config = dict(
    arch='gmlp',
    n_mels=40,
    hop_length=160,
    mlp_ratio=2,
    subsampling=4,
    width=512,
    loss='cross_entropy',
    optimizer='adamw',
    learning_rate=0.0014,
    beta1=0.9,
    eps=1e-06,
    batch_size=512,
)
Rows from block 3 of a small sound classifier, named by matrix and row number. Rows with one number belong to one neuron. Each number is 128 + 24 x the weight over its row's rms, rounded and kept within 0 to 255. All counts start at 0. Numbers have three digits each.
After each neuron's rows are labels from the 100 clips, of 14848, where the neuron reaches its largest size: "top examples" is what is common among them. Only what is clearly more common there than usual is listed. The data: acted Russian speech (Dusha).
# u: gMLP up (value half) (model.blocks.3.mixer.u.weight, 512x512), inputs 285-341
# v: gMLP up (gate half) (model.blocks.3.mixer.v.weight, 512x512), inputs 285-341
# out: gMLP down (model.blocks.3.mixer.out.weight, 512x512, transposed), outputs 285-341

u.282:121109106094098065135115147136145171127112122109170137126128096142175158104131145150165114111145136114170120162119085153108128130137121141117092114130118132126167154115120
v.282:128122105143104108159148127135152127097058144132174145130136105115159109148145152135149128086107118159147114093115131145176125064109089134131101150124165122104162155083131
out.282:188110126112135136117093091156117144103160113106150086148133139130139087114129147116134114114122179131178081111120145132124134107121125134115118134132143139101139124108217
top examples: emotion: sad

u.198:180137140131139108103139137139106120131115172134133146105099173135102086146172133162093123112137136114099142113114139164074162120130116116135113093123183065133165132145113
v.198:148136138118165135101076109106118139147089126124174131130116149099096137113164131120146112110122154109113130100096135174120123108079144119086117118170152115102118100132149
out.198:146113137150140139126118136124111169107157138110134142120130132099094124123131134129176132158153104128150132141135121155184127128136155106061153163150060168140152166148132
top examples: emotion: sad

u.154:152142134109119119126122127127111100097156086119159136115124173133098120139147137107092121146149173152158140120137157178138156115125113102117146134140167127134101143075087
v.154:151153087119098143152113127139131178146124117134143139151120133120117131149084139097108150082100117155138094124152123115138130154142157136122146103074182113124100143139128
out.154:111148131101160155158122135128125178109176157090106110143129101128119104135096113124107136105166151147178126133102121125155103147126157141109149140099113118131141144146149
top examples: emotion: positive

u.72:100138147114146120126087062168153131122131155091074136145122108162107130179127109155098131096094120139098120100116159112159144121112062160136099128134101107158112153132162
v.72:111102118139119129133081095146104119145131122100104103177123127153116114107124138092106168138153127094121141094097124123108136110150110152154112135090118132138129117130159
out.72:087138150112113115147148118167147124135119107122123121105127130153088154140139140153076111102122127164143103133132146122078163124129117129111112163129112138137145166143038
top examples: emotion: angry

u.207:144118126092120149107122140131112100100145114149125135133082172136167142133114127141140111122144111114147117147123120087109144153136105094128118121140147123125142133157098
v.207:115104119124141114102103105139153119118114110130149128122132155090180130153139158109141133115134119138101108102118106123126147162131121132122106064145115147104150143072077
out.207:139136153145151136117135147078126167113140110122121135144097102100094094115148158124160101149114159121136133166122146179164114111121122156136149168136117188128144100145139
top examples: emotion: sad

u.18:144140174103121120127126182149066105136138117119147093110075141097101073142111110140167121115128138091147126106161114166137122133086100109103125153110114144098124141129106
v.18:104100135121146094116144109125072108119103113108119173101126134125127135103131114110118116107091104079137107137122180116124105076105152155122137172128129137144112146110134
out.18:148126137122111151156130118146164140145133117125131140135131147172152141124123152128097161134146124194149136165153120134174131112102135121138161159131123123094149099126113
top examples: emotion: sad

u.218:099135103182138102123141081125105124100101121121134120118160091104132135087101135131091173106104134150120171112127120088108162138086110144124133156130143120084176131138133
v.218:120126136071127127147126150116098116146117144114121135111090142148096158134141095164139132123101095067118115123128116135103150120112113158141113096085128103149086125148132
out.218:117120133110093119151151135088132135143110122139144145133115127153169141099128155135130090154116137128161138149121114091108139165167115130112079086147126140116131191158135
top examples: emotion: positive

u.174:136104133121185119133140103163113155122133098127068093130097140119152106157130138151082113137111107152166139103125152153091120095082121150102136136137100150114149071122116
v.174:128123146162116112148110115150094118132092098132131143108124129142095101117139105116154122103167178150165199095118126112107164120101158126114120129124149178098075137120078
out.174:141111152153127143141114116106150114083158155160153178117129145123105134141113142121144128155125103084130153117115173146090086118100143164109132152131139143123092109106108
top examples: emotion: positive

u.389:088125147147148103148145124139070124109147157141162103129146130161128133089130117140113103160149121104146186121092173104075108140120106137161098138159151146117124112124100
v.389:135157115152135126088132136104125122119165117127129165098116128128158156135129124136138161099137145139102150158139150121087139154130140064137160109135112104117178068129131
out.389:131138107161148112072108142111100120134138128097149123092119118128125114140093133114105137140127089139146155106157129163130083107100142172126111148173134137125179116182143
top examples: emotion: angry

u.293:173153139145146116114096163123151089133123101127148134150140163126132157159133120149118118128140151095106164131165124130112145120110145147115074100124120075092103094081100
v.293:101171096131131105125128107103109144119127094136114099184164182154127133107123152084115120105124152141149099139138165124147101092087135152139118165122129112152115082136129
out.293:114173158131129109088102113134146137120164083121114121130130082163144078103105122085134089103127128108119127112127148126119142117151122138139139151108160116184120162148128
top examples: emotion: positive

u.477:113126104156140118173134152156163129154114112144167096102133108140113140140161156172138129108090160158152135121101135105107112167144120143134138150089148128106139130126101
v.477:129128099154129167110100166130146133130140135112072089172137171160089133179134128105108096129107169109134147117137126118116142085121146096118151124145143127155090148121126
out.477:165089131144172090140145125132167107129164113159133163101138149116132154150117122184131103135150099096138175165122117138119120102103094101126114145137150156113133123108120
top examples: emotion: positive

u.301:132100092133110081138142127149138209135117136130126118143121130098121179116117131125129119124128151147115136163161140166107122103123120121098177160068128155192093098132130
v.301:137086116173147138131119059155127141144138103164145087146163128129113119135147154088126118125112115153102174168165116130136182110123094105089133154095139169136118103141123
out.301:155111105111145175137104103141105124110125141141123159104125158127133105121123163182141116101137156125119115124136146118151147131162172136122165160138162128149082099112123
top examples: emotion: sad

u.431:119164158119133139130150132152114142148180128098113115109081167137085076168158084145105106130148137095133135129115151147129175134128122100096140089105095107150130158169127
v.431:150088133101144126171163096140126163089128133150119116144163143121127090155157128127084087121124117145120090113101111115103119146143123147128113082122139088075129158130093
out.431:123121157106146130083137136113076134116104082154109131093145128121152127104121131104166155112133139155086112143138118153117113116108108135149106147177144115123117119143146
top examples: emotion: positive

u.9:165153124169103115109125150134119098116119137073117110155091127136135108173088074103125106116133154116174103134094126130100152118109130149089114134081144165115110099117146
v.9:126116102156139092098166172095120144088137117111129146122115140139160113133143147135099111112105148118173123150154141183109128096108037118121155136132129166119142128104118
out.9:163130103127117139174154144131192130130126137097135124091094168111112103123083140130139133125156102147136153160125100115164108126148122125100101177109113126153138119137138
top examples: emotion: sad

u.286:173115127142082127115122086149125116151132117100085148110104095124143101148133138117133134097119108133092107140102107125128091094147076125104074099115122099134154143145111
v.286:176111118106158131110114137157144086103155134140090141156188119112147143140149123138103150128124107149126125097101189152114138114154125149088120140169115103132137127132113
out.286:131122111147137139093148089125128130135143127130123113100125120094114134154138136114063102095099096156070175139131093181111132103137136119115149160142174137112147120147130
top examples: emotion: angry

u.14:121169134153090125157123150125105213135172157149133122116131124125066150137132130161147133127117117126130111177109099096114147128145103120094171133117109140090134099097127
v.14:127140131099144098096153158134082117077125138132125154120120117112152155137092126133138155113173161122140131133156128173107119147109131098138169141114117133114126099087086
out.14:137120132103127101104176150131101174115093140132132133133108120112129165115146162180102163123130144163119140088153152141170107125120119155147127079124144111150160154134111
top examples: emotion: sad

u.250:134127137092107083095117100149120123146101159127139166152100124099155126114108144131095155139125120121121152113124133100147141099103129103132147151129133119116118125133115
v.250:101112129129136122136124093154129118109119145117102139127131122105100172139133125120121136146105101169110151127148107099120116093114117141118112143112145135121124158111083
out.250:159133122111122116126114151147159159142165163124152152122144130116138117132140141145130098127166154108160202119145130130151104153152058133127140144127122129104179126158165
top examples: emotion: sad

u.422:127152121114170105116125133133125133170106132133110133129149122108114109103109126115096173103171083133129104168168111093122143119133166064091146151122102121116143126124171
v.422:150142103155160135132146138108125137120141133099071095152123095106128106159102163119166121092157162106152112154116142142136136119102091123175130162091123112156089105121113
out.422:146118112105122155157110137101080144118126152155088122092106118159152122170146102184127118139125099104128119114126088132178131130106155128155146097125113109155087131125130
top examples: emotion: sad

u.263:112129140125137130136120102117122138162114151094135126081124091081138090167124135128137171084127159143074153102083124135125102120130141121125107100152094127152126100116143
v.263:108141114137104137119149116129123135116149162127149141156062117146154142154137092126149174106161091076146107092131105116128135148084109144098134108118083124108203133152162
out.263:128103089148165152157105123177174137122152127141150166107125125128112158122103128174132143133133176107097184089089141147126110109148164142115065152151156138092144110105125
top examples: emotion: positive

u.173:161113098127117150122123085119159187142108141131080110132154121128098126134144118106113119083058119111107090111119154107088126160100130088132100111121085129108118106118112
v.173:126135099136100126183085157092105129128128170118125098174140129188101124111146104143136135152094112103124118124161148134137108147147155162123113105119147134138104133122148
out.173:153103121152117127110140155119116105181109105111140118124133141141124151135148100123138137163124125155137112179117088153133163146127132111086094135127091132149154116135172
top examples: emotion: angry

u.256:080164166146157090134175096085112092131146115161135105137123131153107131146145126152140127139192134113137128149106114122144141114096121190092117153135131169123151108113100
v.256:071156132111100104132136133109131167150102111116113133157105126153117138092087148125115109113134112130135130133146109138140129147154169128138146086114160112097133112138130
out.256:119116112130141162107136137116152127126119142118109147143121122091140160116201154144098137157150165165149135150131141140151067127053161113100129129143089144111123105122106
top examples: emotion: angry; emotion: positive

u.34:126138099120123142084137171100133134134152121126115122122118105150117151168131137126157138099112136158129138114136081126088137139125083152134165074110134130138147121109105
v.34:120084094118162108084114125137177133120114123147125202116107136104151096144107122127155134135145169138157158188143103117153154147063113149141135108101130140120134114073143
out.34:141153149149135137136111160134162120118156131137120076147144119166149133146097084121148120121132134122168102133175169125135155159135174146156131118087124123107127128124105
top examples: emotion: sad

u.86:104139125179129078157131105143106150104067104112143143120134129118133145132129127135113129106135131119133148099083115138112155153134124140117135126101156158116142101105149
v.86:086140130080168100141101124130128120147099128098142119155145096120136162120120128182108107133161124093166119140095085082119099110111130126134092149112129109109106139138126
out.86:130096122129123126120103126118102153134092180135110120105060093117155135133123161159112093139116113115116099086082101117097122104123069128107090123169133139131158130164095
top examples: emotion: positive

u.49:168107130085096156133091097119091105148139131082103095170095095123078164162152061118133089157136129122157108114095123135112116136119181124132116132117141120117117112143127
v.49:106139097123101112104103185138129169156133098123139103097081100147126094182126117161141140147130149148153151126136155114102146102086128133145125109139129115133154088157099
out.49:142114165124147100125137123157185140133160124134128167116141149118139148135143143149143131145108069116083086100154163089128159145114118085146113095121085158159130159142135
top examples: emotion: positive

u.38:101139153132108141135150086112115138129152082075119120172163146167156114074123126106090118112122155094142122123152127079143100106131128139099106150124093127097154123116078
v.38:143114155153156118083107149162115143147096136117140132124117147109122153126106118147160137141130149097111135118127135110101117077125156114161111176165117123122062133144142
out.38:152119129086153100108165108101132152101146125152102143121082152111132139128138130126113169150132118141107119123114112091166128129110126121125161076107115137134065109185118
top examples: emotion: sad

u.95:153100133138157103111140163166094154115149131138104125095098150095108097158097113137124117088074117099123138184117126147118134184112122104151150137106093098107107096112099
v.95:077157120144136122133083066146088156132157167100077145168131154115107155107136170126134094104134147130145107134158118135136109159131147145161119149109115145178137104133128
out.95:102134149128124147077114099132103163137143137138118150133118140125170120093097106125158097129119127083151144098092153124110139128097121144146146132117125135154114127129128
top examples: emotion: positive

u.107:121130127171118131155107115129123092121115127117133066105126127129143139114135143103158202144104127140125139115123100098149124125126110120092142170102156114101134129124118
v.107:123117152094143099161123105136060128157152109131144139114122103116129153105113127081099150157102134108124098132133090152120175116134148144138042128107115127090116163111148
out.107:121134101102122122159147105103076136157149114131102117100127148137157159152103126115103137102103164145147109140118138133147128159140121105146119144075147121117132113138122
top examples: emotion: sad

u.480:130153139148164082111134125113134114109084091130111097114138137091092117154142089177124149113108086123141122107167117147104147152143087142135122121131135118116152086086101
v.480:133159147118158134160106096123101157128135137128139113098090095131119119154108071148134090137132156092127169102121107147106157123123108142106097131104100109082125126146103
out.480:117125085097135103129131132120140130134121141152113150128158121126212104116120136141145157155125134135102155148112112151148119115104102153104144152121088148168153125126148
top examples: emotion: positive

u.112:145136145132150148186117138140117091135189169117139104153169145118094108101122118125078176132100114128141083098092123125147147117144095160092086146136100145096081170090133
v.112:120115122150133162146152109096125111105082136100092126155127110154109134099147124093094126132118167106157137137082131139105122094094142139137088123132155137134099119120095
out.112:148147158128118103123112139158090100112089112115099126126093132136157140130151098133124118143139151119114173089110128078113152114112115159077077130145148120163129133104098
top examples: emotion: positive

u.436:141098095137160148168145126119169112108141111144117112143095086145148092114146143093145098163102190118082097153127134148110143134130138109150132167132146112158127109122102
v.436:175122128175142157133121127110124136124171158162116113123095130157126143157129115146103109112122101137132105197170147087157103108139133101141151094110107083126128116170149
out.436:128126149158119128136120121148135184151122153126158141081132123114159124179116113118126129141132103118143077148116112091156141147148121073169122136137116118142116153095113
top examples: emotion: angry

u.283:103137111149147093093127111138110166188111104104113123148116112163130115129137105162125138096162180113133100113139111109134144155161115136123047086120098126114128134147115
v.283:109146150116132112123137147142133162157093122104122158131080103159118160080125099132135097126128100128122103129112150162168151095119142150155111095122156128150093116134144
out.283:125169144119170187119107139143101179154136123086098137123133137117099092150121088122078128119109128122170140144109148135155111110132107140116169153113126118135133097135160
top examples: emotion: positive

u.245:136103123154208088142179100123094092098077103126109127125096126113113122137183120165151112097141143099129147129118170112114145118099094173093132132114101157097111116097126
v.245:128142103191129146192158112153116172163127161138072100154099116147130070126127102121105130109157172142113093138119102081138154129138149115150159124077150125111136120119166
out.245:129121113115120129092150102134113142126101135139114115143157104135116123115092147122131119113079117122122136112146139147152109114101105148147133133113166123094167108182145
top examples: emotion: angry

u.116:095134121105148129123103130116130149099103147103115105115139131123119114152135128106119150137087135119122109081135114128127148094083104107113121138123099155133098148105123
v.116:142157115102125141148084054098129113157106137132115108163125108139149114151146129102140132118127146149139132132121143123105174092106148108140146118125122145093118147167117
out.116:098142161110137149180143114160139153146101152137095139106149140122152127127133105164151105129167119159117124121093136143129167142139138124142086067118104122111117102110090
top examples: emotion: sad

u.26:103149127087121133134118142098154173177128113127136134125120131129150142107142138124095128116130177097157114149168104128115114162104145145182108074088074184166148137149149
v.26:106141144125134130128148139140100106135157164111130139152116110111090135158125078141133103133140149131099097177145107156125175106133110125128137149117128066117114088106082
out.26:103144112147155128069100147165135123175137128125157135119136100122148127123158132103095117119115116104106097133091168117140100127144082115111091135177090127121161127112163
top examples: emotion: positive

u.251:119073127155131134137129131152139154118081130148143128098154132105148161164151131139124143113122105111133124118172107090131093108092158159108124131123162157148177141127125
v.251:139120120130132134175133144117142124166116093151185187113112161110150111089129150150138166139146091109150160136124130118144121155138099129129120100168138135152168145127122
out.251:155127176122065102119130152125139109115165108094126130069110143127132138107151092141123121099126052118167125151115127104126148134161137102109072128127115127114132169103177
top examples: emotion: sad

u.60:137107120104128106145150134131084182121129117134130188136152153135127123108114129080084122132123120135145105127147127140135127157169152132108111116071133098137125135097138
v.60:148106104125154137146090107125094112141127138134080100112184115116146126121120143140113115136120128121096117141132071110157127108113151143165108160112139128144132114120165
out.60:132118154181121143127135135071068111176123126132114150127133100115114115093145133112137115110129138138089103144142127152124104115147122151128124147141151149114152118115162
top examples: emotion: angry

u.328:099116139091093091128165109134132181118146159083146124143135103109151122101073130098101105124104120149113132152115165124115163111118116105124126100160071137094140155077104
v.328:155096122161125133087105115150128073094139138123134087137146148117085103181161112113095203160116132143109132083176146092152149132113092115088101119109078118128151154110140
out.328:112160133177148165105081159136120118135141142099125139103122118131087096118173143096085070115092130115159149050125105138128111165123144113109130147165121174120134124116160
top examples: emotion: sad

u.244:148118136107141181071143130132082155128136112103123141157082121121102127135148159119136151178166159097157155122127123109175049103141122155140100129134128152144101140136095
v.244:123120130128145094118089175159111127133108109146153159095118120123139096147125135183124126137117121106150151073109145181120120121137109118124128124138155149101137135132140
out.244:149146158092111104121108146147117148080114143136106093091137158155135102136144133129128121132112136168085155146129106126160148113114130101128190096130123127141153135196113
top examples: emotion: sad

u.506:131119148178081165115145195128142190135126148102132127153118098098143176115114116117166097090149129128076087129096106173105108144167156158110119117105131136138114128160157
v.506:097106153131097141151108132128112123167161112096120158162105133150125107052141117092126119116128120102158112139147119101093140116123114125133109098103115111151068103103162
out.506:174121121167134096143150116160129108159156134130116103137139093103164147093131126144150143113136146150142096054133141149136122107088165123154121170148121138160123107141122
top examples: emotion: angry

u.509:105140127086130078151190099143137136138121083105100180151088133134114140157085134149144164086109170144134180092084103134150130096069150147101119153072141160149153116139097
v.509:109116168165106094150121101155112170134096112090116171106104121149091125116135106121125121134083102126122114109083179174142115099121154077153100127168131160105157125149106
out.509:123142113117102092169121111137159180135108107131117161181166151129091162142092185120096120128142137149143096145109145076131151101150158139155080157129124125112118148145152
top examples: emotion: sad

u.255:094089095148105109128128153133123157146116136113101093108121109139107125115144105138154146096107116135174093123137157105166122097111129119159115115080132131126114100135108
v.255:123123131160159152110190130127172112144202163097103137143115158100109108126116064140169129125150141096115111153094112077140129160138135093109113101124105140078134118131151
out.255:182132112121140118104125110113103117090108119119123113159111118153171140093092121118148115148107144117149158050112161199132121133109126170104113128156107106135124132109115
top examples: emotion: positive

u.408:106133096107094146146099175134172145145135109139098135144164136164097106145152162162121126109128116145100109117139179135139153111114153113135165146112148085128118165059143
v.408:127155137141136143146083129087100092143096107117081158159107104126088184146116099100140118123165149116160120111112142085104100115095124128091121126103148150126121118104116
out.408:169119173159147150077126157174128127131105115106131156118121137102141116121139126118153130101143154136151125145172159122135123124103113086076127092123106137123087105087131
top examples: emotion: positive

u.495:115125142171107139159127092068101161117084145105087100102104131155119153093144120116133114115135139105173119134097120103130102135068117155127130100107132140112114098126116
v.495:114147114157153119121113088138114137150098134099127114168123135162140111182120136140124121113151145131117145141084179150138136108106164081095099079125111104149125134108106
out.495:179073141141128136127076193141114157136116097145151128081111125152119110140166116129130149158108080109120118175104109130120135112095132150110086104141108156132125136130121
top examples: emotion: positive

u.450:103115153103134089067192099122122087141156153083123154115159117069130082159169126129117213144131113137143113185156140175118167141108121116085144122116137134135117124128131
v.450:167132131131134129109113144154128144105121150100110099159141090123154137158108137118129136040103111121135115130152150153101144139138155158122088152102126148127144123130164
out.450:121130087094076168109087104091118163113095152167122094127115139144120135149115125107138109109120185107121137110111087124084142161142143140142115118153136116109118122112121
top examples: emotion: sad

u.162:128130097179154093101098114143128100104153089108128089099108103129126120129170125166101132105131132128124094131161146145115120113087118127098066130120154136098133106130139
v.162:141105154178136096172087151153129168096158123112162106121192149112120121098095145122145148150119129141091132119135139126065100162134111122116129108145117117134107158083119
out.162:134142139136110144116135122101105137160135124107091090093146122119170140100144135126103109123129128158146136076126090144129103109106136117127186087117126142128155129130142
top examples: emotion: angry

u.297:104131136127102129118162154134064126175167154079128138153111116097100165136139130138108132144148101078131101120125140127147146129153131074131145095116138099118127153155140
v.297:109158133126128121101110092130061155090135157070143162109107150171088127169116121158134131138157163128134146163120179157161136122107141086138136076127117092112118142107123
out.297:169085138107125105144153128079119133096145118140130122126153151122138105101134165111177146128141098134076119155142135111109112136123158133168145141146139129185171140143112
top examples: emotion: positive

u.448:122126073102106127115131177153109117077124140126122149097161114167139113128133125125087108152140112119130111115136173177128146112115140110178201134126147143130118097148167
v.448:079121119106107103146134181146144159121116142130166159106158141133114114116090149134119129145086122116118099133094120163166107119130100155155104098150135125144096142110097
out.448:158144090129163124126114159142109155142150142097164108122115132145116109153148112166133149117109150124137086111106143137143125096138084119082174147122099143113118142114145
top examples: emotion: sad

u.163:170100107125134132150126116133141088179109147146124118128134128180123157126130136126114074127125142103108098130175181131148142105099149176132125124145109145164104115170093
v.163:196114099142161142097100106094094142126115142128119121140115118130148126171155092163145111140108121070103133125109158097119150122142151095116110115140111135097079176166119
out.163:104138146084087132147108142091125140105108143143120147143083126127114151099142135143200117155134099118118173107117133124066129140141139113119107093124148150131105147162112
top examples: emotion: sad

u.85:145136141101191112174128115101129118118098156149143117142113087137138108094135121071141097063133163120176120115145101121136108145146126118164138131115147136097122136125118
v.85:132146112101064141113099179126131129147125076129130080141140127104082109174134120177131139090114129164108147106139108101075113106111158136145107149128145103092156085126090
out.85:139126144122160153110095170148148147135112112146125146126077134119089158130167105150143115136118106113143117114144161135137166149134120093106093118131094131109118163093134
top examples: emotion: positive

u.309:130167067138139093149066149163135153138109154102128098127120125092112111153084100139161112123111124119150122169097149128136167132128141108121133131085154158123136086127099
v.309:144119138153151122133121132146099100087100143083150125098122152118160133149062136129134124063136139152151138101081111173125092124131098163112102140115137138133133117134143
out.309:174095150118129153151142123121143153145115156135155101132107139077133112098121147150164123091147111141150146168135140156119111160145112144124085149107061121141160153112132
top examples: emotion: sad

u.402:121160152102075111107154140148134158104108074127156120147129111105108132103109111102124109108129079074157170155145132158102103117101096132135091140130119158114164131116071
v.402:165158125130174140130105075118109130156141138150139111124151160127132140148118070134100114132152133142026180150119162134106126149165167111139077163121113140124142135153183
out.402:094125098131104150065131123153134137093102106112139102152130109141117121143107144110096118148086149134129103089111128170151074086112104162139118146107104131144177109144124
top examples: emotion: angry

u.399:117131093118134090130072126146100106132089133161128137130121135146105126101116099150125108099093126127098172142099176160133135132129119123165139112150119150149132094113121
v.399:090174139115128126169118136083123110139100105112118147136127128115122151140139138125114082154166173106123124123100100120111118110108111155153107122101124149129112104085136
out.399:127167118104117159107118140136105181123103166117114143145129129160100130134106120136115122138143092149167106155097130155126109145114078117126106130119120154101120106133138
top examples: emotion: sad

u.296:116128108153145105119134165153138183112102112094154076117134149112114099131106138171141147108150107149084110117146143132114138100109091137095104116127171117132096134080140
v.296:115132095131130113140068155117083122141060082117153120159112111130107102179136097129141121130094114127149127084107110098062146129121112163122114129155106117087102109068163
out.296:146115113108139156101104137123135125107146149115144163132125100101146149123174144176159103131129132073149159115115108111142114151141140111142135155132128158141085168135136
top examples: emotion: positive

u.55:125112120125123135100126057120133120100087102128101104123138158163138124102122151123106065121093140138144140102154130137146122108115160104135154100141142166160123147154145
v.55:128131127121088145115115117104124130140143158150106138134122124140112097126142123169163116130102101150084098141096146134144135100140110094126136071146116083149120145171157
out.55:100124133130118194117141109111112176179133171162102118124083125095104134141091163104181144132139112115100160129154117122107187140137141128123122109106106142113128173124087
top examples: emotion: sad

u.179:127152108113145112154073148127169117137162150132099182134119145123093126109136166164121129109131154114148149123100123168093167099148145094160155134105160143146119141116100
v.179:111156136146162130127096104114130111107134148114047141084114111077116145182168110168118104107102122113077106119143167134165130112165091119114121147142095108141123089135141
out.179:143125118115151107099152141119118141134140086124119109081104148156123127109133139104125122145174100099148132167148115138055093132152102120146127160148132131139126140150108
top examples: emotion: positive

u.445:117126142163108115057106138138121126135095144124171110146113106114128163123176156139106101123119114098175165125184120123076142138165077142099131134160150122147177123134121
v.445:109107124099110093144129133153163147128100112127175116102136109133110116142117163131147124106100114092133152134117148175094125099110115161140109146174138144117128119122098
out.445:127140109130127142140113127147106184107120128131114159139087164105066096181153117138091135164087143158132049099156097148193169156130120095113151091101073140113104104152129
top examples: emotion: sad

u.268:135128139135149120092104139114137114112183139105102087118067161111112174158137122105159138144130110163075139133109114133111129163121109144154106097084152134126125093114120
v.268:129104100150148053125136138164154157129117136107111099146154151137103170120117169162107164118169134174184140161144143130156120119137103147115123149122135138130117127146104
out.268:160142116130161154136143171126119140119158133140118126090113109187172113132106118152110108102109153137112109132111152147120118087088144091127158157119148124140129171132112
top examples: emotion: angry

u.137:145142105151081138064135115104118128107138126115123101133119088110138116167119094089146133084137148104107121127125119136118103107142175108126107110087129133108143129138136
v.137:128098152093140143155126107093101146117085065109142122125085076120154117119152100137103115127099141101166176103118096090104145095083077117184118137110118144139187079145118
out.137:119114122107138131105137118119178156158153142089160146097095107179165125151107101130122136140133145145133122132152121125151110115118108102145145126124097138145136087158167
top examples: emotion: sad

u.48:127142078152136128147102157108154143152142110122116123155113126167104076118086100128106105111113171100153100119147145115128126114106108124071120073093124119129136123095105
v.48:150088101150115122148149114122112099150107108159126131151131131128111125119125121080144140097102149156091145130096138129082113102129113147140109105112141119143145129138111
out.48:127118158156135113146145125130165136116130107128136125112118145161134112090160134090114154138108188150121134102128129088155112133145189127106095081161135114142140106113124
top examples: emotion: positive

u.109:124125155144092140172093126117133177141110145121114129117172100137103111093097131090132158132098090163084080096091120154135101127143111130148117142116154126110134127150133
v.109:099102112137115100072152143108119157120122124138161153112135130093141176170151128161107126100103125124139146183197130157087114137123111121151111142078111162135111134130091
out.109:179090108123130105148142151115174122164116125189167128123189175122149155120144138137131122125137140118110070110157132104093111172151097134170132089144150109175115119127153
top examples: emotion: sad